Rows from block 3 of the encoder of a small image autoencoder, named by matrix and row number. Rows with one number belong to one neuron. Each number is 50 + 10 x the weight over its row's rms, rounded and kept within 0 to 99. All counts start at 0.
After each neuron's rows are labels from the 100 images, of 14976, where the neuron reaches its highest value: "patch colour" is the nearest of a few named colours to the mean colour under the peak. Only what is clearly more common there than usual is listed. The data: retinal OCT scans (Kermany 2017).
# fc1: MLP up (encoder.blocks.3.mlp.fc1.weight, 1280x320), inputs 107-213
# fc2: MLP down (encoder.blocks.3.mlp.fc2.weight, 320x1280, transposed), outputs 107-213

fc1.672:50 43 47 50 60 65 62 45 49 41 46 56 54 52 53 71 50 39 38 42 56 52 38 42 58 59 39 39 51 44 48 57 56 57 40 52 55 34 56 52 35 42 38 61 47 39 17 58 44 57 50 57 55 47 63 44 59 64 54 55 61 50 55 58 65 45 54 54 55 43 49 40 33 52 56 40 55 59 43 37 29 52 28 46 67 63 43 45 54 48 61 70 47 54 50 47 46 38 48 45 55 37 67 43 48 36 57
fc2.672:49 53 48 24 48 53 37 55 50 53 77 50 55 51 48 33 48 46 50 51 55 48 54 52 47 47 54 47 49 53 47 49 51 50 49 50 47 62 57 49 41 51 53 42 53 54 64 54 49 48 58 50 53 52 43 44 23 40 52 50 54 54 51 51 22 56 54 26 45 79 57 71 47 44 52 46 49 50 55 53 62 50 82 48 52 42 50 51 52 50 44 29 45 50 48 52 59 46 48 54 54 43 21 56 68 49 50
patch colour: white

fc1.155:55 52 45 46 49 59 65 53 43 57 51 60 57 49 44 61 53 39 49 39 53 41 32 42 52 60 40 40 43 55 46 51 55 61 52 50 51 34 52 43 37 30 44 56 38 35 29 56 43 57 57 46 54 63 64 46 68 62 53 46 63 51 40 51 60 35 43 56 53 50 56 38 52 58 64 53 47 42 36 45 36 61 25 45 68 55 45 54 51 56 61 59 50 61 41 47 49 59 39 60 43 52 66 36 50 54 50
fc2.155:43 50 48 15 54 49 39 49 48 52 74 47 47 48 52 35 50 49 49 54 50 52 69 51 52 46 52 62 52 52 57 48 48 49 52 54 49 68 51 47 52 47 47 57 47 51 56 50 46 45 33 47 52 50 27 56 27 34 46 48 46 47 54 48 15 36 46 57 52 86 52 68 53 50 50 50 47 51 52 51 77 51 66 50 34 31 51 50 52 54 55 25 46 49 49 64 58 54 51 55 48 48 29 37 78 52 53
patch colour: white

fc1.215:45 37 57 52 51 45 52 58 53 56 38 64 59 51 61 70 45 45 57 43 48 42 36 50 42 42 48 34 48 45 43 46 61 60 43 63 41 35 51 62 39 60 50 64 50 40 38 53 60 54 64 44 39 53 59 51 55 63 38 40 58 53 55 64 49 49 48 46 62 42 54 29 46 51 64 58 63 53 51 46 44 58 44 50 75 59 48 52 59 59 45 66 37 62 57 46 46 49 36 68 44 49 63 30 34 40 53
fc2.215:48 46 47 21 46 56 32 49 45 48 58 47 53 49 53 53 49 51 56 49 55 55 48 52 44 50 37 38 51 47 48 50 54 54 45 54 56 42 47 45 41 58 53 65 54 55 51 52 49 51 63 55 39 48 36 54 20 39 49 50 56 53 48 49 26 31 54 65 47 82 56 74 51 52 50 54 52 55 52 52 89 56 70 48 49 45 47 52 52 49 47 43 45 54 47 45 44 45 45 50 49 42 16 46 61 47 52
patch colour: white

fc1.392:56 45 45 63 61 66 54 41 44 59 43 46 62 47 51 57 47 51 36 56 50 60 44 44 61 56 41 29 36 34 46 54 42 48 50 58 59 57 61 47 40 41 48 47 43 46 22 58 54 53 50 67 62 63 53 45 62 71 58 58 59 60 40 55 58 35 57 56 65 44 47 24 46 52 50 45 50 45 46 37 26 45 39 47 64 59 39 51 50 55 56 65 47 44 60 50 57 44 47 53 38 35 68 44 46 48 60
fc2.392:53 53 45 24 45 52 38 48 54 50 69 53 53 50 51 24 46 51 47 52 49 53 54 49 52 55 61 49 47 50 46 54 48 48 55 50 53 49 51 46 63 52 53 38 63 52 77 50 51 48 39 46 53 48 44 45 26 27 52 53 39 53 49 55 35 65 53 40 51 81 49 79 62 50 53 48 50 53 50 50 62 50 69 51 36 61 51 48 44 52 49 24 47 51 48 46 50 55 48 48 51 47 23 54 67 50 53
patch colour: white

fc1.452:45 50 51 54 50 59 57 52 43 59 46 52 55 50 52 64 47 50 39 42 47 53 44 49 55 68 47 30 40 41 56 52 44 54 55 59 47 54 58 56 43 57 44 48 31 49 34 55 47 56 61 49 45 63 52 46 78 75 52 51 56 47 57 50 60 42 60 65 60 37 54 31 42 49 40 59 46 48 39 39 36 50 28 45 52 59 51 48 45 47 61 64 47 45 43 53 49 42 53 50 53 50 78 38 43 44 55
fc2.452:47 55 51 37 47 45 35 53 50 48 76 50 61 46 48 48 44 52 35 48 49 53 66 54 49 53 58 51 48 45 42 50 47 54 46 49 50 63 51 49 54 49 49 49 60 53 75 50 58 46 53 50 57 49 54 50 27 22 47 56 46 52 54 48 26 75 50 27 44 69 55 76 39 51 55 49 53 52 43 44 61 50 76 46 36 46 46 51 55 50 47 21 49 48 52 50 64 49 53 56 48 33 26 58 69 51 49
patch colour: white

fc1.617:53 57 43 64 48 49 30 43 58 46 52 56 51 73 56 61 46 48 63 40 56 40 61 42 59 51 62 40 53 51 34 59 39 43 40 60 41 32 43 58 47 54 43 67 40 61 49 50 61 47 60 61 53 54 39 46 49 45 52 38 72 45 60 55 50 54 41 48 47 42 59 46 47 25 46 33 74 67 60 45 47 55 43 31 56 60 39 49 59 37 51 34 50 53 64 52 52 40 53 57 52 59 50 47 60 44 49
fc2.617:43 43 47 18 51 46 52 56 50 58 54 63 46 46 54 47 43 50 56 44 54 42 34 50 47 53 50 28 48 44 54 56 57 52 48 52 51 56 48 48 37 47 55 50 38 54 79 43 55 69 61 53 45 58 53 43 38 61 54 46 50 55 48 44 28 49 49 25 67 60 44 66 51 42 57 44 49 54 45 52 44 46 60 55 48 94 48 51 44 55 53 50 43 47 53 53 48 51 55 62 40 41 57 60 65 42 44
patch colour: white

fc1.477:52 57 52 55 50 51 65 52 36 37 42 51 50 38 50 74 64 56 45 57 43 57 37 63 53 60 53 45 51 52 51 50 50 61 52 53 63 49 61 58 37 72 52 35 49 51 29 47 29 57 62 47 43 55 65 57 61 57 49 57 56 66 34 44 61 56 45 62 69 40 57 34 39 46 63 40 66 57 55 50 22 38 33 66 65 74 52 56 60 46 50 53 34 47 48 54 39 51 38 46 49 33 58 49 35 45 60
fc2.477:50 44 52 29 46 52 30 53 45 51 75 51 52 59 49 41 50 54 48 54 43 50 71 44 52 56 35 38 54 50 45 58 41 55 55 53 52 50 54 46 23 58 47 54 50 45 66 47 47 61 45 51 45 49 65 53 27 42 56 56 54 48 54 57 38 60 43 25 58 66 47 57 44 46 55 39 46 55 57 55 55 49 75 43 67 38 52 57 46 58 59 45 54 52 46 44 51 45 51 46 43 36 31 49 69 53 46
patch colour: white

fc1.109:55 49 44 65 46 62 68 41 44 46 41 52 64 60 48 72 47 40 57 48 59 49 46 38 54 57 43 45 42 53 41 48 44 48 43 63 62 35 60 51 37 52 36 45 32 44 28 55 51 56 64 46 42 56 65 57 75 64 57 45 58 47 49 55 61 40 57 75 61 35 55 25 58 54 69 43 58 46 59 43 25 41 41 53 57 59 51 51 46 58 52 63 44 53 61 48 35 47 41 63 50 47 68 45 50 43 53
fc2.109:48 47 47 21 56 49 38 53 48 48 66 51 47 49 49 43 50 46 58 54 44 43 63 47 52 52 56 47 55 47 57 57 45 42 49 54 50 60 48 54 40 47 48 45 46 63 79 47 50 62 33 51 55 50 43 54 27 32 47 48 50 47 50 47 25 69 53 34 45 70 51 76 62 41 49 47 58 49 58 50 50 53 75 50 36 48 48 51 49 51 53 37 55 50 55 40 52 51 52 52 48 39 29 59 82 47 47
patch colour: white

fc1.427:49 46 52 58 54 67 70 39 35 47 38 56 64 45 57 67 43 54 54 47 58 46 47 55 58 76 33 38 49 38 36 49 59 54 54 56 55 48 45 60 32 64 51 42 38 54 29 43 53 43 61 54 57 46 58 52 55 57 41 49 54 52 54 44 64 49 44 51 63 37 49 25 47 45 52 51 54 50 54 46 24 50 45 52 60 71 47 53 53 50 53 65 36 59 55 46 53 44 47 57 46 52 61 43 37 37 49
fc2.427:47 51 53 41 48 50 34 51 47 47 61 47 44 55 47 30 54 51 45 51 50 57 78 53 52 47 53 40 55 48 50 49 50 48 51 47 47 59 45 45 39 52 51 59 49 50 74 48 51 59 59 47 50 50 52 50 24 27 51 50 48 55 54 47 27 64 46 23 33 70 45 71 55 26 53 54 52 45 51 54 57 52 76 55 48 47 51 46 42 47 52 33 51 48 49 46 62 46 57 47 47 52 25 44 58 52 48
patch colour: white

fc1.30:58 54 43 63 55 51 46 57 40 44 39 75 47 55 61 45 50 52 61 41 38 45 43 58 45 39 44 67 57 46 49 61 55 48 60 46 34 62 49 38 31 58 39 46 46 68 30 50 53 51 34 52 50 54 44 56 62 51 54 50 58 40 65 62 43 67 44 52 41 49 57 47 44 51 51 52 68 78 48 47 41 59 35 51 70 46 45 49 48 43 72 69 53 43 45 66 46 55 46 42 66 57 54 52 70 55 50
fc2.30:47 50 54 52 46 46 39 48 46 49 19 51 46 48 49 47 50 52 57 47 50 46 30 53 53 52 45 50 54 53 47 49 52 42 45 49 50 62 51 50 31 49 51 49 40 57 16 51 55 60 42 50 50 53 59 53 42 50 48 54 50 53 51 50 31 77 51 71 24 66 47 55 80 50 50 50 50 51 47 55 58 51 29 54 57 50 46 51 51 53 58 58 51 48 49 51 43 49 51 51 55 58 53 46 68 49 55
patch colour: grey

fc1.32:60 48 51 57 52 57 69 40 36 46 46 63 50 43 62 70 38 59 54 43 62 53 56 53 59 69 38 25 48 51 43 54 48 48 52 58 61 51 61 50 33 54 35 52 35 45 29 52 53 42 50 58 58 49 50 55 58 62 45 57 52 49 40 52 48 46 53 66 54 40 58 33 51 40 58 64 59 45 59 39 25 43 33 53 52 74 37 50 62 54 70 65 35 57 58 59 51 35 40 68 56 48 71 53 47 46 53
fc2.32:46 46 48 34 51 52 43 49 51 41 64 57 50 54 49 34 47 51 49 45 53 53 57 49 51 50 60 45 50 52 42 44 54 54 47 50 52 60 53 47 44 41 48 52 67 44 64 49 50 56 61 53 40 47 53 44 24 31 50 51 59 55 43 48 37 62 48 28 39 75 50 72 58 34 50 48 51 50 45 46 60 47 79 55 38 41 52 50 52 48 51 35 53 49 50 48 65 54 50 52 54 54 21 54 63 54 52
patch colour: white

fc1.110:60 46 52 55 62 72 61 40 37 60 42 58 61 48 55 72 60 51 48 43 44 46 50 44 52 76 40 27 42 48 41 49 46 61 59 59 59 44 49 50 36 42 34 50 46 46 25 58 60 62 36 49 53 58 50 50 70 58 56 48 61 47 52 50 64 43 50 59 61 29 54 33 44 45 61 55 69 51 38 48 23 52 43 50 50 72 57 53 46 62 69 49 36 49 44 49 59 45 38 51 38 53 68 38 38 52 63
fc2.110:61 49 50 27 43 50 35 48 48 52 63 45 57 51 57 33 45 51 57 51 57 50 64 51 52 47 57 39 50 47 39 49 53 51 45 50 51 45 51 50 54 56 52 48 61 41 61 50 58 49 57 53 46 57 49 46 27 25 52 49 56 51 46 47 43 58 50 31 58 69 54 78 48 44 49 49 40 45 52 52 69 50 74 53 46 57 51 52 48 49 52 39 55 51 52 53 62 52 48 49 51 42 28 51 64 53 56
patch colour: white

fc1.395:46 54 51 47 57 63 58 46 36 51 50 66 54 44 43 71 51 44 52 49 57 47 41 48 64 64 38 38 46 36 45 50 47 46 56 47 55 47 46 46 41 33 56 54 42 38 31 57 42 54 46 53 52 74 58 42 57 70 52 50 49 58 47 44 47 44 62 52 67 43 64 37 52 55 62 49 59 62 33 51 30 51 40 55 50 67 52 49 58 56 55 59 32 51 46 63 46 59 35 63 54 45 80 48 55 52 60
fc2.395:51 45 47 34 51 50 30 53 54 42 70 53 58 48 53 38 46 55 41 50 50 52 63 48 48 50 57 49 53 54 50 44 46 49 52 53 52 56 45 50 59 45 50 49 51 49 68 52 54 45 59 46 58 47 53 46 22 28 48 52 51 46 48 48 25 41 46 35 39 74 49 75 47 39 45 51 47 47 43 52 76 46 70 52 28 44 44 48 57 52 59 30 48 49 46 67 47 51 49 44 57 43 24 50 60 47 53
patch colour: white

fc1.521:46 53 43 50 61 51 54 48 44 55 45 59 59 51 46 67 47 47 46 47 63 46 38 50 47 53 40 48 42 52 46 56 64 50 57 52 49 44 50 41 43 37 44 56 36 52 38 49 52 46 47 42 60 72 73 56 69 72 52 48 49 51 50 46 64 42 61 65 66 40 54 39 45 57 65 51 41 53 41 42 30 56 33 58 46 56 46 47 47 61 68 66 44 55 54 67 33 50 38 50 51 41 78 35 46 45 58
fc2.521:49 50 50 24 46 52 36 52 53 53 64 45 54 44 50 44 51 48 40 47 49 54 61 51 46 53 63 36 49 46 37 51 47 51 54 52 42 51 48 46 40 45 58 58 50 58 65 48 58 52 52 48 55 50 56 51 31 34 47 48 53 52 57 49 37 49 57 29 46 80 57 82 56 53 44 50 49 52 53 47 75 54 74 55 30 36 52 54 51 53 54 36 46 47 47 52 51 47 49 51 50 36 29 35 66 51 45
patch colour: white

fc1.277:58 53 51 57 59 49 68 68 65 46 40 20 56 57 46 49 53 41 60 38 60 53 42 50 49 78 52 32 57 52 57 45 27 58 39 50 56 50 51 51 63 28 47 39 59 34 44 48 70 64 16 50 50 40 46 33 56 46 35 59 47 53 62 51 58 54 55 47 72 52 49 48 44 54 38 57 53 51 51 44 70 55 33 43 53 44 50 46 62 52 45 33 39 61 51 61 53 60 45 38 34 51 50 46 40 47 53
fc2.277:58 51 49 47 48 49 53 49 49 49 56 49 53 47 50 42 47 51 51 52 50 52 56 51 52 53 63 31 54 48 50 52 51 55 50 49 48 34 48 49 48 49 53 43 66 49 45 51 50 56 38 49 48 50 48 45 45 41 48 49 53 48 49 51 46 51 50 60 80 71 48 41 33 48 51 47 52 49 50 49 99 51 70 50 92 45 52 50 48 49 43 29 51 50 52 55 66 53 47 45 46 41 46 55 41 50 52
patch colour: grey

fc1.77:51 37 48 41 63 51 60 52 55 49 58 25 53 37 37 34 49 53 68 33 69 70 49 44 48 53 60 43 46 68 51 36 37 36 50 62 60 52 44 59 49 40 55 64 46 28 75 44 52 41 39 64 44 56 46 58 57 47 56 40 59 47 53 51 59 44 58 56 59 61 42 43 54 45 48 51 55 32 62 60 75 40 60 39 54 39 52 51 52 56 42 45 56 60 44 47 48 45 41 38 35 64 58 58 31 36 36
fc2.77:38 47 57 49 54 46 80 57 52 56 52 58 53 58 45 45 54 55 52 47 50 50 75 53 40 51 70 47 51 57 56 55 41 44 52 46 51 47 55 40 73 47 59 53 52 43 82 48 45 55 49 52 48 52 36 55 67 57 49 50 55 53 58 49 54 26 58 40 49 59 56 27 46 61 42 49 59 54 42 54 74 52 65 49 44 38 59 41 51 57 57 35 40 39 57 70 56 44 45 53 55 41 43 44 51 49 55
patch colour: grey

fc1.486:57 43 53 67 65 54 38 38 47 37 51 62 63 63 51 65 33 43 40 53 43 58 60 41 42 54 45 44 42 33 33 47 64 57 53 55 62 55 61 55 41 55 44 58 33 50 33 52 48 35 41 51 50 49 62 46 47 48 63 46 40 39 61 46 68 45 46 59 49 37 56 40 43 47 38 57 48 43 55 34 55 40 49 42 56 42 43 55 59 56 74 65 64 64 66 51 45 32 46 52 49 39 55 45 55 39 54
fc2.486:45 44 51 32 51 52 46 47 49 54 71 50 47 48 48 38 54 55 59 48 47 48 44 51 49 50 62 46 48 47 58 49 48 48 52 50 51 54 48 47 60 49 51 39 69 45 86 49 53 50 55 51 50 54 35 49 28 20 50 50 58 52 46 49 33 71 48 28 28 64 47 73 66 41 49 47 56 52 49 52 50 45 77 48 27 66 49 46 50 48 47 27 48 51 48 54 64 55 51 49 46 54 30 59 50 53 53
patch colour: white

fc1.67:49 36 45 55 45 64 57 56 42 51 44 60 55 40 49 69 45 53 56 62 52 57 48 61 48 64 51 33 34 34 51 59 42 50 45 48 55 41 51 52 43 48 52 35 39 57 39 55 55 59 63 57 39 53 44 47 62 57 47 60 54 55 32 57 49 66 60 69 63 40 58 40 48 42 52 32 73 62 43 38 34 55 34 50 71 81 55 52 53 49 52 56 43 36 44 42 44 39 41 55 40 51 71 40 45 38 42
fc2.67:47 51 45 25 55 54 49 45 44 44 56 55 48 48 49 37 57 54 51 49 51 47 83 57 43 44 47 40 53 52 49 53 56 47 47 56 44 47 59 55 38 55 44 56 30 51 59 52 45 57 55 45 46 43 58 54 22 44 51 43 51 48 48 54 14 56 44 31 54 69 52 57 42 46 58 52 48 51 55 52 63 46 81 47 59 49 54 45 46 53 56 37 47 54 52 43 37 43 53 49 51 44 23 46 64 51 51
patch colour: white

fc1.351:46 46 57 51 55 53 61 54 41 50 65 60 42 27 43 44 58 44 60 52 63 47 73 44 64 52 61 35 55 53 48 41 67 48 51 37 46 46 51 46 57 08 44 63 42 70 59 45 42 56 29 54 76 57 64 46 66 57 62 65 48 49 52 49 61 43 47 51 40 44 40 49 53 59 95 48 60 36 48 48 49 44 36 56 41 28 52 58 50 48 37 52 65 45 54 54 38 43 54 41 28 46 39 12 52 48 56
fc2.351:55 51 49 55 54 50 78 48 49 48 65 48 48 45 51 37 53 50 52 50 52 46 51 49 50 49 67 42 53 51 38 49 52 43 51 49 49 33 49 50 61 35 51 49 42 59 69 51 44 46 11 51 64 52 52 43 66 61 51 49 40 51 51 50 64 23 51 54 50 51 53 29 73 68 50 51 49 49 51 49 31 49 28 50 28 23 49 51 50 51 39 49 53 52 50 48 16 46 51 51 46 51 39 27 31 52 49
patch colour: grey

fc1.6:49 43 56 47 52 57 64 42 34 51 45 58 62 49 64 70 58 51 37 50 56 48 57 42 41 49 42 37 53 46 42 51 52 51 57 48 51 35 57 57 54 62 38 67 39 41 34 55 46 56 59 42 52 54 60 49 69 72 43 53 56 55 42 43 61 50 55 69 55 37 47 33 54 53 59 66 42 32 48 38 42 45 41 49 55 55 39 48 66 51 72 60 54 51 51 48 38 33 33 64 48 41 64 35 46 46 70
fc2.6:49 52 50 27 50 54 48 48 48 47 75 55 46 47 51 31 56 53 48 53 51 51 51 52 51 49 53 48 51 50 49 53 48 52 54 51 50 58 51 52 55 50 52 58 62 53 81 51 46 47 48 48 47 54 41 52 21 28 46 48 52 49 49 52 25 59 49 39 36 75 50 71 69 44 51 48 49 53 53 51 72 48 73 50 34 31 50 52 55 47 54 30 53 43 52 46 55 49 48 48 48 56 28 52 70 56 45
patch colour: white

fc1.296:73 51 43 62 52 62 37 31 55 39 50 41 54 73 64 56 64 52 44 64 49 44 82 41 53 32 61 70 54 49 39 66 37 38 56 44 58 43 56 44 51 59 35 62 43 32 53 45 58 34 53 62 51 53 37 54 33 43 56 38 54 51 37 46 53 56 44 44 37 36 55 53 52 45 57 48 50 33 61 56 37 39 46 57 70 46 61 57 51 52 43 57 38 45 61 58 58 41 57 64 48 49 32 59 53 43 64
fc2.296:62 54 47 47 56 51 51 48 50 53 59 57 51 54 52 36 55 46 61 55 54 48 51 51 45 44 54 70 49 56 40 55 49 50 46 46 47 56 49 49 53 54 42 53 32 55 65 47 43 49 49 45 48 56 32 58 39 43 47 54 52 47 51 55 69 51 52 57 50 61 48 66 61 47 52 53 52 53 55 46 47 43 48 54 30 65 48 45 41 50 51 79 46 54 46 46 53 49 46 54 60 54 41 64 83 43 50
patch colour: grey

fc1.60:46 59 38 57 41 59 67 39 29 51 54 46 58 46 55 54 38 43 44 44 58 47 48 50 55 51 52 26 42 36 49 47 50 44 52 55 64 41 61 48 28 66 59 55 39 46 46 55 44 43 58 42 59 46 56 53 72 62 45 60 55 47 52 52 52 37 52 45 61 32 52 42 39 54 48 53 52 26 51 43 38 53 32 47 57 59 32 45 59 52 65 60 49 57 48 48 38 46 42 59 56 42 62 48 56 56 60
fc2.60:49 52 47 38 55 50 31 51 45 42 62 49 53 47 54 45 54 51 49 52 54 48 52 50 48 54 45 53 52 50 51 52 49 57 46 52 49 56 51 52 65 50 48 56 48 52 77 49 49 64 29 53 48 51 41 50 22 22 54 52 44 50 55 48 41 63 55 28 50 73 55 71 64 45 50 52 53 49 51 49 59 52 71 56 33 34 44 46 49 50 50 27 50 52 50 34 49 52 53 51 50 51 25 51 56 48 45
patch colour: white

fc1.585:42 56 55 59 53 61 53 44 44 60 48 48 54 41 51 64 49 50 52 44 64 50 58 50 43 54 54 41 45 43 47 49 60 52 50 56 63 39 61 50 46 70 42 65 35 37 41 48 51 47 65 53 59 56 56 50 67 67 53 61 51 47 56 52 49 45 48 61 60 39 50 28 55 43 48 57 56 33 54 39 34 46 40 58 58 67 35 42 57 59 65 61 47 56 60 47 42 54 48 59 61 48 70 42 44 54 45
fc2.585:51 50 54 31 47 51 34 47 48 53 68 52 53 46 52 38 53 53 43 47 50 54 48 46 50 54 50 44 49 50 56 50 52 51 50 52 51 53 47 51 58 55 54 57 61 52 75 47 55 61 45 45 45 53 41 50 17 17 50 57 45 53 55 51 33 60 52 30 47 75 53 71 63 48 54 56 55 46 51 50 73 52 73 47 32 46 48 48 50 45 46 24 44 50 47 41 54 51 48 54 49 49 17 54 64 52 50
patch colour: white