Weights of a small image autoencoder.
Model: 11.2M parameters, 48-pixel images, encoder arch vit, encoder activation gelu, encoder patch size [8, 8], encoder layers 6, encoder width 320, decoder norm batchnorm, decoder activation gelu, decoder widths [64, 64, 128, 256].
Training: adamw at rate 0.0009, 13400 steps, batches of 128.
Rows from block 3 of the encoder of a small image autoencoder, named by matrix and row number. Rows with one number belong to one neuron. Each number is 128 + 24 x the weight over its row's rms, rounded and kept within 0 to 255. All counts start at 0. Numbers have three digits each. After the name is the row's rms in percent of the matrix's.
After each neuron's rows are labels from the 100 images, of 14976, where the neuron reaches its highest value: "patch colour" is the nearest of a few named colours to the mean colour under the peak. Only what is clearly more common there than usual is listed. The data: retinal OCT scans (Kermany 2017). In brackets: how many of the 100, against the usual share in percent.
# fc1: MLP up (encoder.blocks.3.mlp.fc1.weight, 1280x320), inputs 0-106
# fc2: MLP down (encoder.blocks.3.mlp.fc2.weight, 320x1280, transposed), outputs 0-106

fc1.82 089:083125145152126103099113105133155127132169128152127117169090094121113091110179103062142102145089125128123156147169113128131098150132094155158095147110131154140147121093120125124093114122109089099138163154117167147152115117143120095140063100125133146079105164114113110140131152123141149099154148153127100132169086120118148
fc2.82 081:129167103121150072050132125119128137139109131119141177122052086131127134125137121115125120128084127127124130119162127132116121156132132134166078190122149129169119137064125143115161135094117129122147135126124138151147134128129123132121026130121124119124057147107114116131118123122115208052112128124129125133084113132147119
patch colour: grey (90 vs 25.6)

fc1.501 109:136131105143131155165142132100103103126106121108127132104188126117132155139181111110107131117136094111170114091134125131106094140157135134098086126102138169134140112138152167074135113117118140118098135136127130135149093102109175118120152105111143148085125108098099115107153113102128089087136126126092158088129088097101129
fc2.501 096:131088182130123083074128130104127115137135121130130092117102199128122130123113118123118138132134120118125118127135122128128124139127120191109191092133139091134137127126133081113085134094128131130117121125131123135131124125135129131164056118125136132119168148125178118132121121115134172115129160137137064117179130142123126
patch colour: grey (100 vs 25.6)

fc1.394 101:167173116124116158145114120129124124126101144135117141111150075107121152130144167121156106140128143106130126123175114124108099169157084128117142204136161141117113140144112131143168122126147119120129124129111136087110126117115126122110185105113105148113067100103101135132103082140120097088123135157103158113123079131105100
fc2.394 095:123125166129136102048136124138120137135131120135124160134085215133121123134119105136138123119138117130130134140131132124133120136118123190118143080122129086135126125135118089134051130083127132136151128137133128141115125131127122107194047132125129129127172178142170125123126136133126190141125134126127062125173126131117123
patch colour: white (100 vs 1.9)

fc1.650 151:096130133119130112087124104156130141129115124114109168130130157107132121122123095090135098134162105101156113112157130133106139165164074145128087095108150155104148102127131123137118116148118110133168092152094104183148124132153116109167114155126106127105180153121130116120128184111134153161130051131130103128173131147061142
fc2.650 169:125093168127116085134128101042130136121115134124097245133101138126131118125129116123126126136151120125128120115213118127123132150127128164155099103126130211124132126098124127126167121115129120131186115128135134154143120127133118109181097129131121122129143116148141134129128127122122123133126046125126092134148137101115121
patch colour: grey (56 vs 25.6)

fc1.136 067:162130112167152101172129143137119151133088130141150123151141145159105154124146140130099138112112107144137101181147107143149118165132160167094135151165118129099173111163147137081106152141134153157116133087109128113088147119143107151162123105115090133128140126161154153159110141144126125135124111137117059103142105149121109
fc2.136 052:120096020119172123234141117111137126138093114137136145111063147136106141095122125128141147140133130118113137106116144150131130123114123130159119177126128134133130136152141095113129121129123146135098136144139136134134135137133119133090103130125128140144121098179131121129107116124142120139123054139127128130156124146092131
patch colour: grey (97 vs 25.6)

fc1.446 088:140105148123125123193092143087113132138153123132126155147121138085131116125129140082128142125123112108154123105175126121148080112129095096141098170088065166160160152111161136131096136149112131138112140106128136082136121120115157148125108108150157132113155141118167124150120116108144107085118168110141100142168083150122116
fc2.446 061:116101102126194132187115118084101135134125141135126255139100094128127113128125144129135122138116136120115122122172149133122106142134123194155088132115119226161127129066118138116104128129116118125110116109137147136112148112136127132146111120118131113130132162126135126143118130140118093114121110123135130128158119146130128
patch colour: grey (78 vs 25.6)

fc1.540 096:135086129111147138174132144144117135101102101112116133122119130095108173155139159138087104168151123102164113079149132121135126116137162107149113124113130143136140102123126136158158106142155134146113158129115117169105121132142110122094145131088136116130093104080102109089143087103123091105144106131120145136134158142106130
fc2.540 087:130139183119093110094117134100135122127131128118135093126091196138128114133133117119138129127141129120121127151135134135136115135118136122135176068127123085118140134135136108146093118123124126126153126118138132130130123129132143116207072133133132133130157183155178133128135126126118191155123138137135076136139123110104126
patch colour: grey (99 vs 25.6)

fc1.521 088:150139115112138145130103127132158104154121144138137131116132122129124148149145142176159100138163137119099103109169121159134089087118116100128135155120132115092141111189111122155176135142147157143125131147144124106096123119111131163087190116144093130101082095107100105160126120147119078096147120133120166121129108112118130
fc2.521 074:131124116107104097052128120178139133132114138129129177131093220142134145131133121128118136122172103135119119130115125115120138130115140175109150062113129088129118130159121091130039114102132143144119125126125127123133122116115133117165078121131139134138162156111170110140123124137137178114130118131122055127184126135132131
patch colour: white (99 vs 1.9)

fc1.123 059:095142155157150156141155111103149144133105083187158139120134115112138159111166093136166115071116132115160133124153123147112139143152119120151126177108111145108146101090138120151100124140137105161117129103135097160131107140159115143110097105115149140145140145100161091102150162116149170134092086157119097113087106148107143
fc2.123 049:146113131120112103220104136210140124146109147142094133119122143112143155124142150127122142137145100144138127138148103146119103121131107117112107203137120149136149108102114161120060112133113145131098129142130139156140122146123110114119117138117139126126198099069175140138128123150135127147120116131116074140123115134118151
patch colour: grey (94 vs 25.6)

fc1.607 097:134145082138162152135163117108116125103122151077157128148174105141127080117119101065170141089149081122113105110181105122094101175140115126085120144168160143125138093127155119072168136110123167111095096114135179111156124106100156107182145110137116169081117127107125131145110171151136084108133137144117133096085083121145108
fc2.607 082:140118178121084048085113116100123120125114129118136116134083174140121129117118175125115133118142130136112127147089121134135119101125148178165138116139126110178128132121134125137091139064118139131102128129136127123133117132129119119158070126132129129127125128143197121135131138126132186151126068141141070127192142126131134
patch colour: grey (100 vs 25.6)

fc1.100 104:126141095163152129127139161135189136131153145115127145099119135157133161134150112102123135123174120162122143149143128122102088103108162122102147174114134103143125146201127088137104113138107118146199107144138114138105115099112137127122129155139115085136104144107124122151120146122150119155126041136143098162186141143132120
fc2.100 110:127134106136181123125140133121127134126151133128122152132111169126125124134134133116136136127166130133134134139129121131117124135133129122137140164139129108159130118213136093127081133136126140120175129132130138136129126114131114126114113127126125128128108189135147125128136125127132150196131004130125067125255134137090122
patch colour: grey (76 vs 25.6)

fc1.720 076:136128142096142137102142145123127140126138118134131143168153115129111073163166146160140104138131121180148146186155123137082162107081155137157125153119066185155128093104100138162084122114117093122132132161132138112092123101123150072129114094136133110131149101119125107118150090111128085113120126136152105165105123132124125
fc2.720 066:112185108114109128136135134153138112150068123115092197124103130133127151166140099140130116138160126140149142132134130124101125133131110130143120128117169140108108127106138088095141135051135123125036143140142114136127154120116133138137114144140134129130168171109161127130143130145128110128136169127122109117173142126195128
patch colour: grey (55 vs 25.6); white (28 vs 1.9)

fc1.270 084:125175100122127150151105109150124131165133148125118121138129076108109163180137093126111090140150112107108146096188128132132094136133144113117112180121144112117102126148153106151194114161126144135105122158166162136119135141111130112096145112127118137115115094114072115173112095132143084112105101125106178156135084113138140
fc2.270 072:135128158141129125105137137147117120123139131124141178121040169127123126148149121137132138120149140122120117127157126126141116119115122193103171122125143041151124137150128062125096119092138118118093122122140128126123132139130121124167087134130136131136120187073193139135134122128131177137129150125142053126200134142155125
patch colour: white (100 vs 1.9)

fc1.486 114:146134097154151155142173108122160120107090106093158136100165113106139161132163098109134142127138074120158103078154091142130100060151110113134091127120116159139146088122154157129126136132126157137127153150162134089152100132104158126143138081104145174084089123126118108119114130113130106146133120123103165097135140120126126
fc2.486 114:129090184124104077067124124119131123140151135128133089136092197122126139140121145125124128121122123133127125131130141129125119140127120171109169107128154075152123138165130100140050131120138122130139127123127122134116136133129100144138068135140132124122139147140193123133119125129118168141126125124136071138207125160132123
patch colour: white (92 vs 1.9)

fc1.253 069:083139138137122125168150111133110133163088115156093151148118118142116115113130081151126126108156150135108155169132151095141140186148119124136124133106109099120127112139089121084149089145139150130117088135125105147125125124169098130170091093095162137089092098129163117130135139104163115115088108161112132095139096119105154
fc2.253 061:136169071129145087190135136167125138124068116119122145117091138126140126124122118141131117122144131119137138130130130123138123134140139156114156154120144125080127145066129157116116124102136119143100141127119126135116131128137138147126108133116147136125106082089147114126136132116118115150138148125135051112074129113100140
patch colour: grey (87 vs 25.6)

fc1.523 097:104143141142141086083138147111138127150153100088118153115132147119130169181157091139161101114190099101150138096089129138119133130106089141129090138109134174098139097141147142129138092114112138109140150144165156136090092093095148129122100082119110127104171136135127133154135110124138175150144113075105085108170101089121114
fc2.523 070:136127135119124089168129146096134129129159135134147255113123099115120123153148167128124131132144112141125125135107129122142139124137142144137089108128123175119129137140113100136106144108139130105099117131137144157111123123134138157153138122136131131142057145132163098120105140134128134193126087138126069112245138143180126
patch colour: grey (72 vs 25.6)